A small self-supervised image encoder, trained from scratch.
Model: 12M parameters, 32-pixel images, arch mlp_mixer, norm layernorm, activation geglu, moe expert_choice, num experts 16, patch size [4, 4], layers 14, width 256.
Training: muon at rate 0.013, 11500 steps, batches of 512.
Data: 194171 training examples, 30.3 epochs.
Rows from block 5 of a small self-supervised image encoder, named by matrix and row number. Rows with one number within an expert belong to one neuron, the router's apart. Each number is 128 + 24 x the weight over its row's rms, rounded and kept within 0 to 255. All counts start at 0. Numbers have three digits each.
After each expert's rows are labels from the 100 images, of 14848, where the router gives the expert most weight on average: "strongest on" is what is common among them; "colour at peak" is the nearest of a few named colours to the mean colour under the peak. Only what is clearly more common there than usual is listed. The data: microscope photos of single blood and bone marrow cells. In brackets: how many of the 100.
# router: router (model.blocks.5.mlp.router.weight, 16x256, trained with AdamW), inputs 128-255
# gate: expert gate (model.blocks.5.mlp.gate, 16x64x256), inputs 128-255
# up: expert up (model.blocks.5.mlp.up, 16x64x256), inputs 128-255
# down: expert down (model.blocks.5.mlp.down, 16x256x64, transposed), outputs 128-255

# expert 8
router.8:121134157152151115169092123117137137144155119117123125091141174126148118139110114147109067135109149104094116124132142117191152153121135119090119144139084157144111131098095127161123114153135131115145088133098120108121148127132097137131177119130114155124145171153131154129096135130138115116102122143141132129058135125147103110156155123120129142169122116116145151137130118120126097128169
gate.0:110174127083084143133147108107156131181140107115140149115073102135126140133077133141085085116129134152170129133080153133126114117143137152151114127118137131123092161118109116167117150104108099134141126123172119158128144149111128145140118104133086136131139154110139153132100112102146127086112153163159141132153154132148118144144088105150111130166098157124178098120091134118162093120094
up.0:109094116126138118155157127130129105137174114172176200119115140124132138173121129121151097135095146089135117085120143121144192115142121091138125151135130145108133128104104114146090109153123131152119099106089115080113141144075143141130093112099083135106135131139116142114103099133145136130154107104097152114142132121095157127136149140153121108143108177138073168158119091129133149117129
down.0:121127139159115083103152150088114126132104082147150133093155135137122120079138171159128058159139101145132168196132096145140171130119164138138116150143139123125140148110140145089152181115159116137135128112143117136180144111139112133125062142161132143149105141132103115132151112112093132091135126114141119119088106092172124119151171107089135117142131154144119143121175161108119073163102
gate.1:141144136120103115165127106146117103142111182121129130176149123102140115112168114112119135139124161120137128121138139117127150098088123139149091118154120146147123083115103134179172100131119099115152110126172139117134168117118130137096146156129125142115115145112151137161101150098087118103170179083125137132171123138138082095106114158110109107136119085128062115125139131159122144162140
up.1:137175067099119163130107079124121133140133163197114158143156092144144091100147110114141125122157156097145158136082140105136128106118138158118089130165111128111121085103081114178132117138077151128149084138106092137142173088108118129106129123132157090121109155104137153130105131136138136122078133123122123148081131147113150115102148157168117148132134127115183095102133134151128150146137
down.1:112075136145125146137086132128176147163135106082186112127134140099122095107150143153122112137110113183135132122097125143129130133130153171077167130113111157110193137120133119126143079111123116125115123109126164159148106122091140112132132086114130115155088134119115129128129103131108144134129133141176162117122135127152138126110130126117132140131128134150132173129120162116164106131177
gate.2:124137132129153124112138122122153142131124116147102140164110096168147113154108178128106154099111100127124145118094117118136120148110165160136153119125124166124086147148115144123109098153147134108115109153134120117137099155129131109120139120120122143114117147110175154085050113124147138129092137145144137172103136123137149133142148133099105146140109098152170129133106110155144131133123
up.2:119126112145137141137121150123144150137131134133097145143095102158135120141129164103098169100093111107120148100114119121152121139109168150140162132134108176119105135151101147132110100167143115118121101165122112117124095147121122125110141119125111130133135176110168158095051120122153124117092130144135153181098151102155142129120141176094086127165124088153147114139109080162130127144146
down.2:121115120128144131097099131128114114109167124076151118109153161106106148136139116129183093154131138113126171101147127118110100117123136098138171132136144114133139116113139138150153131105101089099156121128158143121157166106113129137112118142146112124082164128129125164103117127148132143152116056110123112118113131115137087098110098136099136129150127131125060134156109132163145093181140
strongest on: smear: peripheral blood (97); cell type: segmented neutrophil (40); cell type: band neutrophil (29)
colour at peak: pink (52); white (48)

# expert 15
router.15:140164101085105122113144128122149099147167133180141098131069103159145103136122144133095125141167157085158158148105131112131102064127128107138126149116124136146105149124104139144152147127152104127160120120135123119112107094105136153140147151119109132148147171091158120142146140142107126129093133144082136128144112127157146117119127139137169145157142149130140137109128159141115143149088
gate.0:140133106149130146131137128102114133132153151102112091146091121146095135153140162134156099085143141107118116116149163148092127151133105175134131136106089190132102107105108152126130122115139114128165145093109120115193113068100122091117137110104111127089089127135120172143110094091117146136095158143109131134112137137135122102101170099172133122146126186121142165163099127142121135124125
up.0:094129164154120125138114108159138150128125096115182134116154108087148112117138096157099126139136129169150141127146079127140141149131124109110121121153154099126145103138132090101135146126137140139110111176133140117091144196139133140157127146119116111153158124154122115129140148160115105141166082083122151114131115107127126143127083156093140152142129088121107108112172137121144119146153
down.0:100160151103140120098155158140181146124123155107128131113125128103120120141134108113129140127138142120107122121119132177123175080160114117115048104105148125149148137099114141117157150143117157084129106124118108096068095139143145149133123151113118148169133145164152110132142147149129128117133129140131185114137156125107130139120099156127142109131132129158132115127105123111108143102153
gate.1:136130154133081115092148083158118122137119119140113091133138147118129107137132147137132119136154124127132144127171116106074124125141148160131148155144126106141072111105137115150131086165122098135110153125151143114137080152142146127020154143155153177103108103127119115155104164145112150121132136181164142151105132086114116113108147107140091122123080125111145111121112132187107142150118
up.1:133117150135115138147102124115140105169116134125117094136131138118095112097100153140110125139123155088113141118094119110135087154141136142125139131160096142111132127114113114148110114156121117129114137115141109110154114127132164120005142100143106160137155116127132131148145152142107111136092130154161145177153118102113137124114129137115110112151100116072143141109141127166108141140118
down.1:129122107120140105129146121090154158089132134140136145135154162113175105128096087131189132141123146123159154143114102177144148089121090153111120081094132139123157127109135128113112112138151128151173098140174127117128163142159129111202106163127169099118114118120146136141122136135119138102113143129093152098133132108132123146103098127171141098116105087152154107114133112086156151146082
gate.2:121108144161157125122115098092119132141154142134120096121173153105133146128166123144076173146132113178137111130083131110142141061076135129129118099091089129146105147114132114099093124130116151142102085137147115132093119150105173148135171146078152127104175155146125110131148131148122164139120115120114125141092177132125122138140123137118138129132113104147143096136144124146123149121125
up.2:145132131134126113135128165142131093139099108114127155126114114131127110123115164146147086108115153092137132115174119131099132218190100120124145148166167154118138109135138140135149157122140115145129163112120125143127152100134102119127116094144125132181081127111095154149097106113125104131126137155132125151157076129130099132128142099130099135106157121098097148104102114129150112119166
down.2:136115125153152124114144174114120088105114127117100133110131083111139132100129140133152083155127151122147153110133195130176134142125125135140135102175092127135138096110070139119127117126122136123123125123145136114144109150105130148119102152104146147136144107170121165105146109117141130151144123151141143099120137119123133137135159164135153086129161141121130068143119125133112188129123
strongest on: cell type: artefact (29); cell type: blast (25)
colour at peak: purple (85)

# expert 13
router.13:092134140093166118099141102124134117088110148169114109139108117125158149136129130129142132100117108145167098135118113177096107103126167157135153142103126142182143130139146186149139117117145116090114158141151108142159121146163125148128089149081143118140121140132145132119106114100137170102129140131162142119166110139092164142117151101146159149146105121162131121092100133113181143107101
gate.0:132100103121100118132153077120091146117153132098113150110091147126104131128134119101137114150120130140119133162167118149158160132116113079110105130181150095143102141129122106147160149138124164119118122107134127123085119093106144097095106108113141088105149136111117152155153114095144109124102125116114098099145108160147138123107075136077129100147145146157108154137187168131072157135130
up.0:097043156170162132124117131120117158162141138074109081094142134132108120139098148149145107146107191147125118138120124177121134124137108119135106113188139099116125127100134152160124082145155131167142143128129151107109094114140150152120158123121155100137143125123104143138122129154117135152153032138107130129118138129105126157129103168108113107101121106124034102128174168156141153131144
down.0:125158097166131129175145156118142124129116131082094139103103152133136137102133174177094095126096103118125159142153139112144120097132144082141165200127116125132168122097105166127110100124135140117126125143114112162122135132104161140124129089134140122133118134103127136103159136161146147159123120132156099158139094140131109133131097053117092117071125121135030098146164125204154149143156
gate.1:118126128111146105133123109157107134129129117158111102128126119151115127166120124126115092117102102065108127118148119142072106173120102159143112146129164158115142140113080113114146087153159126128153119139111129141148092104101152137122132108104138129107074129143129107134139131132118138163126096150053187111174103127104131110135116164157109131133146118123114090129127126158110146128124
up.1:112133152150134128120145127125114094151112153105163108107160149138167110111094125133113150155187156143130138125122123105147157151139170120137139124159157115124118146123172099137120150105125134141088129129184094137120112133145112102120138156120104147141177124113111149143089154124117089087142116141209039106114124123170089163134134113089171117115088126129125136100148139163167102145147
down.1:124124180150127119135132133141153125058115128139089157131158138109121113136133109117149085163124141159121121123117128112103133122148126162142105157128117134124143082043089129143140123144119121134106127135099111126156114129055114154131142116119125117106102161139135159134137103133131187169145119107131155119157131136079109161157130099135122149146125106136130117137141125164094123091120
gate.2:116125160177149145095134104104138094147106122135144106154147116129142162132139129126149095133139142144162121100093105156138128103132134181143152112164135137172141133107115155159115150153102133134122162106114168134120141055140100126102140087133065113111136113166107191124136096142080121123098110090140133114151144140136127155116152138146086093127167103120133138132129118083140119101140
up.2:109161140178138120068142134135113080120066149174142132132120107125186111151147135102136098082140118161155115129145095087084144151115154201099117126135135160121167118129111139139105098160146131108119127093129141124164156121154100116120119118135094120157107116133121146106099139153120133083113117170137152119151141142122114160120173132126089164129144118132138125126137117105154089110174
down.2:134130114065142095130125108148076109130148140109122128124145140135079137168185103155129128117157154149090117138136152118137134086163062108125122122132116184143115111175180176140113098097127142094167114122147128099175118112127142125133118154120124116102099100120117122141090159097149126081125149123111138127077146151139151114072102166134151110146140159109146116118079110120153145160076
strongest on: cell type: promyelocyte (33); cell type: artefact (26)
colour at peak: purple (48); blue (45)

# expert 2
router.2:128141108108159095130130150135159139126089134159103064111100153120116113140097105106135119162105128146135140129112152129111128097160162112134144147107134091157083163157117142133144085127116149128137159116151137112092105102175141115114122161132142142138128123074148142162130152131115150126142141123067128115139134132167181148147162066114144128140158137145147136128146129141123158158123
gate.0:117100095124152086139129141108145134113144089094151116145132123112105136163129130124158131166113149086107165148101122126132135112143066108144134128099147160172087135127100108091121163111142122145160150118107122125146114112104114121110139151163151137102083161173112148152173115093137119153124084125052136091136108136146134081099119131105142140127107106149091147110126139131150166161143
up.0:131169154143130097101124128164165108153082089146130116139131147182149113143063134142114140116128114162126124114162149103107118089142143120119102160102125151124073154124150109144134117128141115124142132170171136128121117075087156122137143128143124134079088124167137133137123121134150107146154131131162127128170149109145120104165129131122170130121120154135130115157116119159140176154149
down.0:094110129120119154118151141107131143129093104136131111131098146144132177154130064115114158122122149113126139098181142128111122093119116123128121110133163151114104140144118158143125123104121081099138097112084168123118160102146154124111118137140176099167110129110151121160080125137086122121079157132156147148138148121106142136116127137142138122159115116095124132113087132085147074143061
gate.1:113153156113116136094121133140147121129144181155165151127159154160123097131122130121097126141167121125148113115133135087126108138161149149160130143174167148132129120148131088071091070105154109130120114128150118158077090156158137142132168163110084133120153083127137133114086126118117139162159094121127122113169112126129126174125073109144122087123152084130146112159112145126137126139105
up.1:103161147113128113122117144130149106117136187153150177124156154146130104127126130116118093164169119129151103112140129089138123144196152159147122155154168110137122141141128101091085062143165121114122118136149114159098086132148125160146154169111103124115131075109152148133094119114150133167149095110175116100157110136133107185124065110152144078115166089129128102163110141118140125144104
down.1:119134105137127092143134155188116136135128184158171158126163146117142102110128156119139112127134140140159098167092136111119148102101148128142162126115117116136106100180147165063109101154156109108109167091123162126144159150080153142139114117124140138107109082168141093126136122135088124135118110144120113137112126152137142118097162095087081109062122126154074140139070136119111127121136
gate.2:091122114132121151140152132139127129088105171141111126122122092139136126155140116120152104102120150119132129134124133163106143077128079187127099120126143146130142121118108124088139116108134125143108140123142124121113189129120125134214115148085118058176101143142143120132157092108100120150130107087118146103124093144151163123144138136153119104116162122137118141130098115089156115137127
up.2:122122107114138131139152116111108121135143122118143144121137117132119131158148132149130153139118134124112124124128173102137163156152146127138120103150163131119138122170130098145122117102138145122106136138101136106065150108101127127200096115104147088123151119116123123092130093128138139158170088100132135079114119162102119163183119153140153111139185119158089115114130115109125130118141
down.2:119115111117127106118153147081159145087117088153138100142161140098114156121067124144157164097135149140138167146106143115113103093101086178144136110089076165115121141091154139138135116134117126120165124126198126136141160120156137144154124182118152076140084139142134111149114142129133115119071145128133135118163083110117106106071125154191106118112143131145172144117111133126100147161129
strongest on: cell type: artefact (31)
colour at peak: blue (43)

# expert 1
router.1:090138169127133141066108141094137127148090131140130093120127102146158090104127104138156143103083139139178117082120140119139053120130164160139123129161104142131144152145106146123122081115165115091114182107157128114096099131131157099119087118102161092151117107118126118079119122111133108118126109096099122105173105136123163142102121123162131108126136133133134100135126120114136136078115
gate.0:131115178153133128119156143114135174155096109099117155131134126132128139106151111121134138076125091156162107135154125122091170153105119119149106105120108157138147146108135112117113124132118127108137130152146101132121124183152103141101121083066136085109130131189108101149187103138069125147142147141078131137129130124117160120174131119128136122111132148182130100078071123178157127103132
up.0:170121145138111118074144120138140086157121120084143113132113113125143135125160120086164127109141142122138134138165127140108128167124104132150094095155147151128120137138142121130113126132103121103154135121133126155164141102154129108126139091094136106145132124151096106189202111114130153135118126148121101148115139146110100111176205119119144117093118125146137178107130106112121155089117
down.0:201116149087134116150118072130100111132152114138138147113127148123178153151113114150128103158123123198121119111145119130097162088127135162127104119114127151166117117156151103116093146135125102116143087113136110125203110155111131102126167111129142134079117167165159134144140137130143068163127101160103138133110150151126106115120147155110126115082123112140119140099157123131070127183061
gate.1:116155127152142136142130169175144101134112124129125055112101151106140139129101123137142141142150138169129150141093142166169099125133172102117130166123145142141107160126131132134124110134141124120112149111142141144118075165163134139114125118150177101080147122108116118100118157101158123123109106100137150084095134133119110140123107121142145126163103087127079112102147125106126144135094
up.1:140109141102135126117113076079136158137119127122141207129146120140129123129147127120104109122093107106136101124148115080074146112119102154122125094120119118123145084134122129112136134133128128142149095157124124108142176109111139119125138127114086150177127137153151138158142109156093119138147150147134111177153122141124127120127159140087124130075148169127167139159100141151119124122155
down.1:132114124104122146121147157102098124146116123145125076101129143136121124121059166143151129117102092111109134092119131132118142103097170111127136133122154126133141122159123151115124139134113110126112149098120122154112120106179153124108117092116140105151135132134138135093120147128141122096115159153088131089153116167129122149113089106134115130149110115125255133119139130114131167100118
gate.2:124130149132091159146150138112110187123153151145105126136140139116132150092135137109152128101137092095158144137150133102087084160149157118156141119149153168110131152130130133114114156136161097104127114117112126168090101080146116116115121134097148129140112127139131136114147105102127135127077112133139150127142122125127116104145103145136117179130142110148039149143177131157101137137106
up.2:129126097111170115105117116147148073119113108138140136129112114133113115176119124147113099137102148151111106129116125150169172081122094146103102131091100097150125114119140128120128087123104167138125146139148110086170166177095148128147113128152112139144150158120127116154117141149131122113184137137102111140103119147110134154089168108114134080132126146112232098102079130093169120115140
down.2:145174068140137106170103104129119117090167135163075140136146150135139113106133112106138114132150123118137131174101155131138139121134123128118120135145137090116193138126126165147146117140133128098145061080125123153120040138104112146132103098094127122199140164121140101127126144138123129114154164163162143088119121120113179132102148133092121120116113116145174087104106108151101147109125
strongest on: cell type: segmented neutrophil (43)
colour at peak: blue (63); black (25)

# expert 12
router.12:152123164156148142174085152113116111133135134124159119100148124099115124116103122104137099080112155147139088090140140166150124147130146140140125084092130153103120093120103136125138138108136142119135120153135103097111158176132100119168128130134109133138150179156069142167175145123134113128156132173119112168081146125106131116112129134121116102103162106108158121143134114137107095122156
gate.0:124095120166126139085114086146140134145145112130155120140087123138110155108075115133186117128116143137137121132188175113112106142094081126108134144122138137130117138140156120148176126126081118112136105124079172130136151139135182106174123139145122140122096143147124129124098130175114110134130115135115114137134115125155115140118148119092097116128127077147091130154103111111109136130134
up.0:102125173109141137139128140125130118134125132156081131149103133124157113111149115118080127096125078146127137120071109121140145105172161164113139119140122134136143169111110149120087139135153130146128142121180064134115138126119085170154132123104140107118133161096125134140127111140137130124153135129165170147128121128143105128151131133125155128132132184111157122118145111142119098114107
down.0:186108149116129123136123080129159116108137107114107117163104111127094125134119118151080082162174135127101109156069129125138134167127078101154170160193120149134108131139124130145103134111141125167110127127100117158129144144113130157134135149131149152145100115109109109149153157140110133146101158126143141114154097143124088097168156138096126166106116110156162104138154139163138109112132
gate.1:153131149109110093134130154115161162111103124125120160140130114139153124101137144136130080127110099165116144151129081103125104108113097136138170124115128112143121072111126100115153137115100085136130152139122107131115196113113128135156125130124143133129102143102137132141148130102122097160175146130131119177088141109132120151151103100116136133105102190128105159158111160145136138141138
up.1:092127102123154167125125097132091093121156131128127106131134136112102140161102118119124160123144176066158120106122179134139154139134166123122082133136132147117144179147126140149108115136162161119139100117132154112139080134137143131101129126137113123138151128157124118120111131147133163096084099118137145090173111147116139116096144150119128127152139072127168095081156111108130106116109
down.1:119127146132141133147117153154128117160129163139114071106106129113121130154125136152139173156128133124100154112135146118123118132121130170150139111118132133138100113124162127127145115135122117139154135167159157134107101119134144121135134120120143176054160090119094140169135122130124115108123084152122129131145137114147083151126157129135136136091143111126166099137152119136126066138138
gate.2:148110118162107150169121173161136125155114108127116200130113141082104128145139158099103135155133192114159135112101140141122133138137126132105125116174097115136141109115095139123147111126115122175123128154117134080108104181106127174152118151133123119122219135111128170138150149132166120111110112110059146109093148123104139140153136108106142143148131139115088120120148144110138124132103
up.2:112136163115141111122145085090073124110147158128141071123104132164142123120100095178169118138118070166091114140186139130144103126128135162136141131080143155112106117139151119132096130139124131103148117092139130176144122093150124084094115130120134129083047102139121115087125113116102131141127162162182102141139095122122117111075124149136117106133129129120124147138124135149113117140164
down.2:142111126074128118102123113179126085113119125123097121104126154103161144125117143135095123143091143126096154112120141119155129143113141121109131170133152140181141116092120150105134112147125094117145099151106155122168090107144128137113132181160102161151095134167138163123114139120195134137146115121112178109144139121153105131124150123066134127172134120137000161140143124120130095184136
strongest on: smear: peripheral blood (93)
colour at peak: pink (65)

# expert 9
router.9:144089124168131139135079152121106150123092131106140146101134129099137171144131126142145159153107137135073082097171168115144107123142162116127146133074135123090147142162096115155112137117117119115151117106109108094094131118127099112132147107141147104112150127156102133133126138150115100137132164121139148138107127110141130140107128156095139118125111147109138146110140140068157113147169
gate.0:132124108168118122180122201126179048130133109140153148149142086119151141136175137099094174113130101110146125112135120122143090113127115112133143126141128110111180189123101161162168144118110106124127099154129145123104129150087146144123118134115086118168141133131139157082093096115133117128156109091128149153155129117129109110141098110140156127134157132122126107093107125126162117124089
up.0:134129102161120103190125196127176048127127113138150142150140087127146134140165136103095170121122106103133130123122128114139093118121105102133147134144118102098172207127090155159160135127114113119138105161130145118107147141082149148117122140118076111162145141140148157091085099115140115131159111096120140149162128116126113109143103118139155117135150122113127107093103126129161112129095
down.0:152188121150088166086091134101125189149183135117140136098122137131126084116159141123152127097114103118101143164122114156150114165130140106163068095114121097098146120065137102153142135166123128156105107149119150141139156160116085134140106113140107146143111149110103128139170136109122118105148139135130080125113137104167130125119104133115099128105125144116255115111146138104088170132177
gate.1:114168098132093122105130170148152111098161131143139135172111137138105106156080108137115131124084160161130136127096112136110115119117127120179097136131139122146119189118151101145130145109122127110142143106179121094143121130123155110089164129150106149177107105144103172147098125116124106112090126130098128103104124157149150144153122147149121100128098102163162181122168122079152146130159
up.1:128170131088141150143121094124111155158094121151132168096164120139171127135103117133113121133124074126132114098163144102143140152147144109089141147167129127115170033113113123118091169133114145149120128154095109132135156127121098136154125135124112076105158172122141107135136118125147136109092109131142115164178126115111120097132128105152176132068177156116168122135115111162092130106074
down.1:137121138158138152159130140178120117157118119112120103136152133098120156084065117081134117165111123145066192111125121122135143108160105127161131142134130124126106125144147119114143127129126122151151122133151129110176134110131120146111179174170121139064113125107113132158158081087172136132137147143085132123095121117130129086121106129142138143145157119127057155124111071113146099120096
gate.2:139183156090076156127116161143148147138077133126136137143123120143137147123127098135146113131154125133130109131120143119160119170096107126169119128133130111107126064112157147170109134099123130146127142094131112148178122138130079106104119100115160133147124177132120125156182126123123144122097127130118135129130159092097125166174103139117134138127110112128155130104127090175126121122128
up.2:138104105120184124124160154173175122117104092104088082142139121131105121112107148128171119157136107110123105159119154155143122077120145117149129148132134099124105123186145127101107141115113123117142125151179121100143130086087131115112093148127168135142128125117136121114175148090140141108195136155089113112092119133168117133126141066116105181138142150136081103131116164123146132143107
down.2:140152060102152123130158130131142102095145153139172102107145117135133113142110121103092188164118110117115146163151127127161142083108145072154122116104142128134129110171181127118124171112118150119133162132142102140130133145124115088120110126102177130138140163144108123096161124143148145128130071123095129119117072100127119116113102130110115133111115116104164104131142134102126145131092
strongest on: smear: peripheral blood (89); cell type: segmented neutrophil (67)
colour at peak: white (80)

# expert 6
router.6:133111121100166104145159055160100130120142096151086201197124113097148135136123109121163115174182124115132120153128156109071126120084116160129128105141142116149111091129152138162105130136110165113158104112099151115144113112128113133120146137170135149100103108110144124139158111118170156125143131170163147109137144136126105146109164164110120163118113130132103161126122118121110086142119
gate.0:144098150130141118144100103107133079141125112133110166200090154142167125115117149110146065105139185108134123184089164137098142120129137132142126140168143155127125151128101118144166145157122127089157132125128119136152115105111121145108123133133084094155106097129134124094142148149159144159093131135163109140116142131144065124126126126175157139109126159158159110107120133117130064149094
up.0:141110103090079172085118153121126174118162112126147164117144121112100093089146126148106175127113104115107151144153105114165099090098104109127160110077113083133164102119151108125115156124123146155140136134097131127118189138116130124134117112100184145133145122142127128144174130166119128119130155120088130159146098122116124154153149133137118128107112188085097109144140180139120149110162
down.0:094104124133126065141154159120136138131108129160126068137142123160156108105094101132188068128168096128143080114139117130125136143130120147146133133159141098144097102115119117136114119094133129146065157141126122141134106108170140143115144101112146138128109147136113175169146078102153121073153156109131146134161142131110139148144137106149140103161100149129216100137109125119129112122112
gate.1:105142108160130138129127074120150157180127149152133120156124113169105119118073144139084056121160171093091148120125120095087105135123086112111156113147119111165118154092155091134155132129132131146172098124127140142104137152105128131149165176132104114096123159108108110150115104125127142148101146139070122132143118145119124135110125133106109136155094101131149149100185141121122178169133
up.1:139100138095112098134122119112115073163139102154148184122150128122154123127125104160149155112107081144175084136119157102148144110140193127112131125118132111096120077152123153129078122121110130128105138135114101110130128131170130124144108068111163142154166132152170162108112123117138105118124138123206144150135142129152108142137107151165121120105166140097169085165086116137130082108111
down.1:137142137128134115140155117145108141149084111173132171079178149132128151114116119127082208088117127119112166124138143119122116113116097100132118065155156126137103132145144141133092139157095128104117117113148116155110134125156134135139065152090111070200113119178118135128112123112096145078097172127150147152105139122117096117142154138094141141089131109127208130123116120113133119136101
gate.2:135117142110117157088134160121117112111107099157151154135138143092205100098130091111120161113156145103128143132138089079122118133140123192146140101117158110134160122130130112160126163129107109137145128105152106128136222107143135114088111125105168143152122103126144162122097120138146119128093156135135123170184115112147099125123113125132121129102156147106102111154154116134142105107099
up.2:109156087121181126134107117113153126149150131099109116148100136128076153141111159132135082162111126142127126150101141176151129115109118056162098157118112097147096141162135148118113129146147127118111139134115133129113061191127124155173133118177118108115133140101124111112156153108126148137161082134118145093104151126097136125122133114118122152170115116154121126093121137100127158141143
down.2:137089123149122119116097145133146101136113152112095127136117162115123163139165124130143153118132151106122035045129127127124132160107151134130116141124106140100156145131098183109140140151157111140118106133097148146164183143161133157145155131164124134159114135116131071149161123112125119123135143128157121121128144135128159075126133167123128100146104123161138151098120154150097145139113
strongest on: cell type: segmented neutrophil (54)
colour at peak: purple (46)

# expert 14
router.14:100145160147124124070137125139123112137128110161190128085121138158130157166144116132090132148151068102138129121156124118112120144109137155126119146187129162168124151131127154124111153124125110119110087153110184148143128111098104119124160141118092148102152100117149120137072138142108134133103114085128107107138110130089114095129159152088135130139107099157099141108179128126148097125163
gate.0:135120129104112073132139092126102122132145142122119150143139107159102150089142146142118117167192116158134153129116176152118123172100162138084144154173123123129127113145109121139126169153103142136145115117110113098151118120104111124149062114126109129097119105067134148130136138120116115120105142156151142110166152098132099096107133143116137142145137138127110086101126125120097130173112
up.0:117148124143125157101156135125143140127094093122139175141140126133139132117088103129130138111096141110132126129111114117155118111163116104177136116104154132151134138115162134095134152087139115126147160141162150113103138140155117149143173134123141155106139162139092130128100075143134157147113113139078143188119085144125148119143093112114098090121120144137132144122138119118159102082077
down.0:149105173101145067103133119095128145124087152181133094125174140165101142148108082134112125091159123092129125139075152147164135127170146155094127128146151114100148129128148137105139133141108129131103149144133091119096123133131110118128134168144082129138103171152137119123132116069076159120153136116114127091164158132149117128117155158109161160142146138146085163151176115164110081120093
gate.1:115149148111090104113105146102133121109120113155130137140177163124149120140114175123138132089138113126109087136134115134115133118114121148135101178111119188166140156122148148141140128160147095111122138158118169139132144121116129163077143105155122143119113097164156127129099156123136155141069129126108132124179140114133109111151111070147150151100111129145092127121090137107196111137115
up.1:145147131091111120126113156125124107149161071073133146120130134118132122131091106107132082176160176127129146129104144125151130115132155090104098116173129080136106105106118099140137133125125136148104091130131086097103100221131154110107125129103134147143137144151099148138150163151124123126125152127181126121138154133135093154143116118143131125147121136151152086159169130145121132129111
down.1:109110108151139138126118091136107143114105142148133147104124101099124144119137134092134155109134166124155157158163128126139136116161109152131130088151140122169095120130121115166099104097136098118088124092097110126096144119187143117122131154150123095113135139089148123120155116115116116099110191080136153140108163113164107087160140145115134097133156145147137122147153121160105109153107
gate.2:101198110134139105112121106131132104153124152161119076131060142152148124114111136148103135148151126102090136130095131129191099130084108153154147129143124091139126143118152124134127077107126121107140098117091172182131129107124138137103131132155116084142108096118137131116115131067123113149122154102102113122125127139131147157107126092067133149102127155170133125084152169127144167130071
up.2:149075125126137169131130126109117150111128100110094140117149092116114130139176104109130113102095137174165133135154116134042133105165129111102142105111144139114149140123099127119127162116162135178114141136154109070118127114133107114162124134108140155087144142125129135159163144172107133119150102160137145162102132157152131100148096159199133117155155135091162127169113124130127111116168
down.2:134117112141096098143150140134131095128137131139122096114142157119186125125106101112127149167136129128117123138114124110134164134106109166138160126155169126132136179157108101113100111140163113074117141124104032138101115111141121141127077136117135099162139140104139072139105139125155122080137136144149125147125108112134119123130167139120113151142103114120114096137128082131116115110113
strongest on: smear: peripheral blood (93); cell type: platelet (83)
colour at peak: pink (93)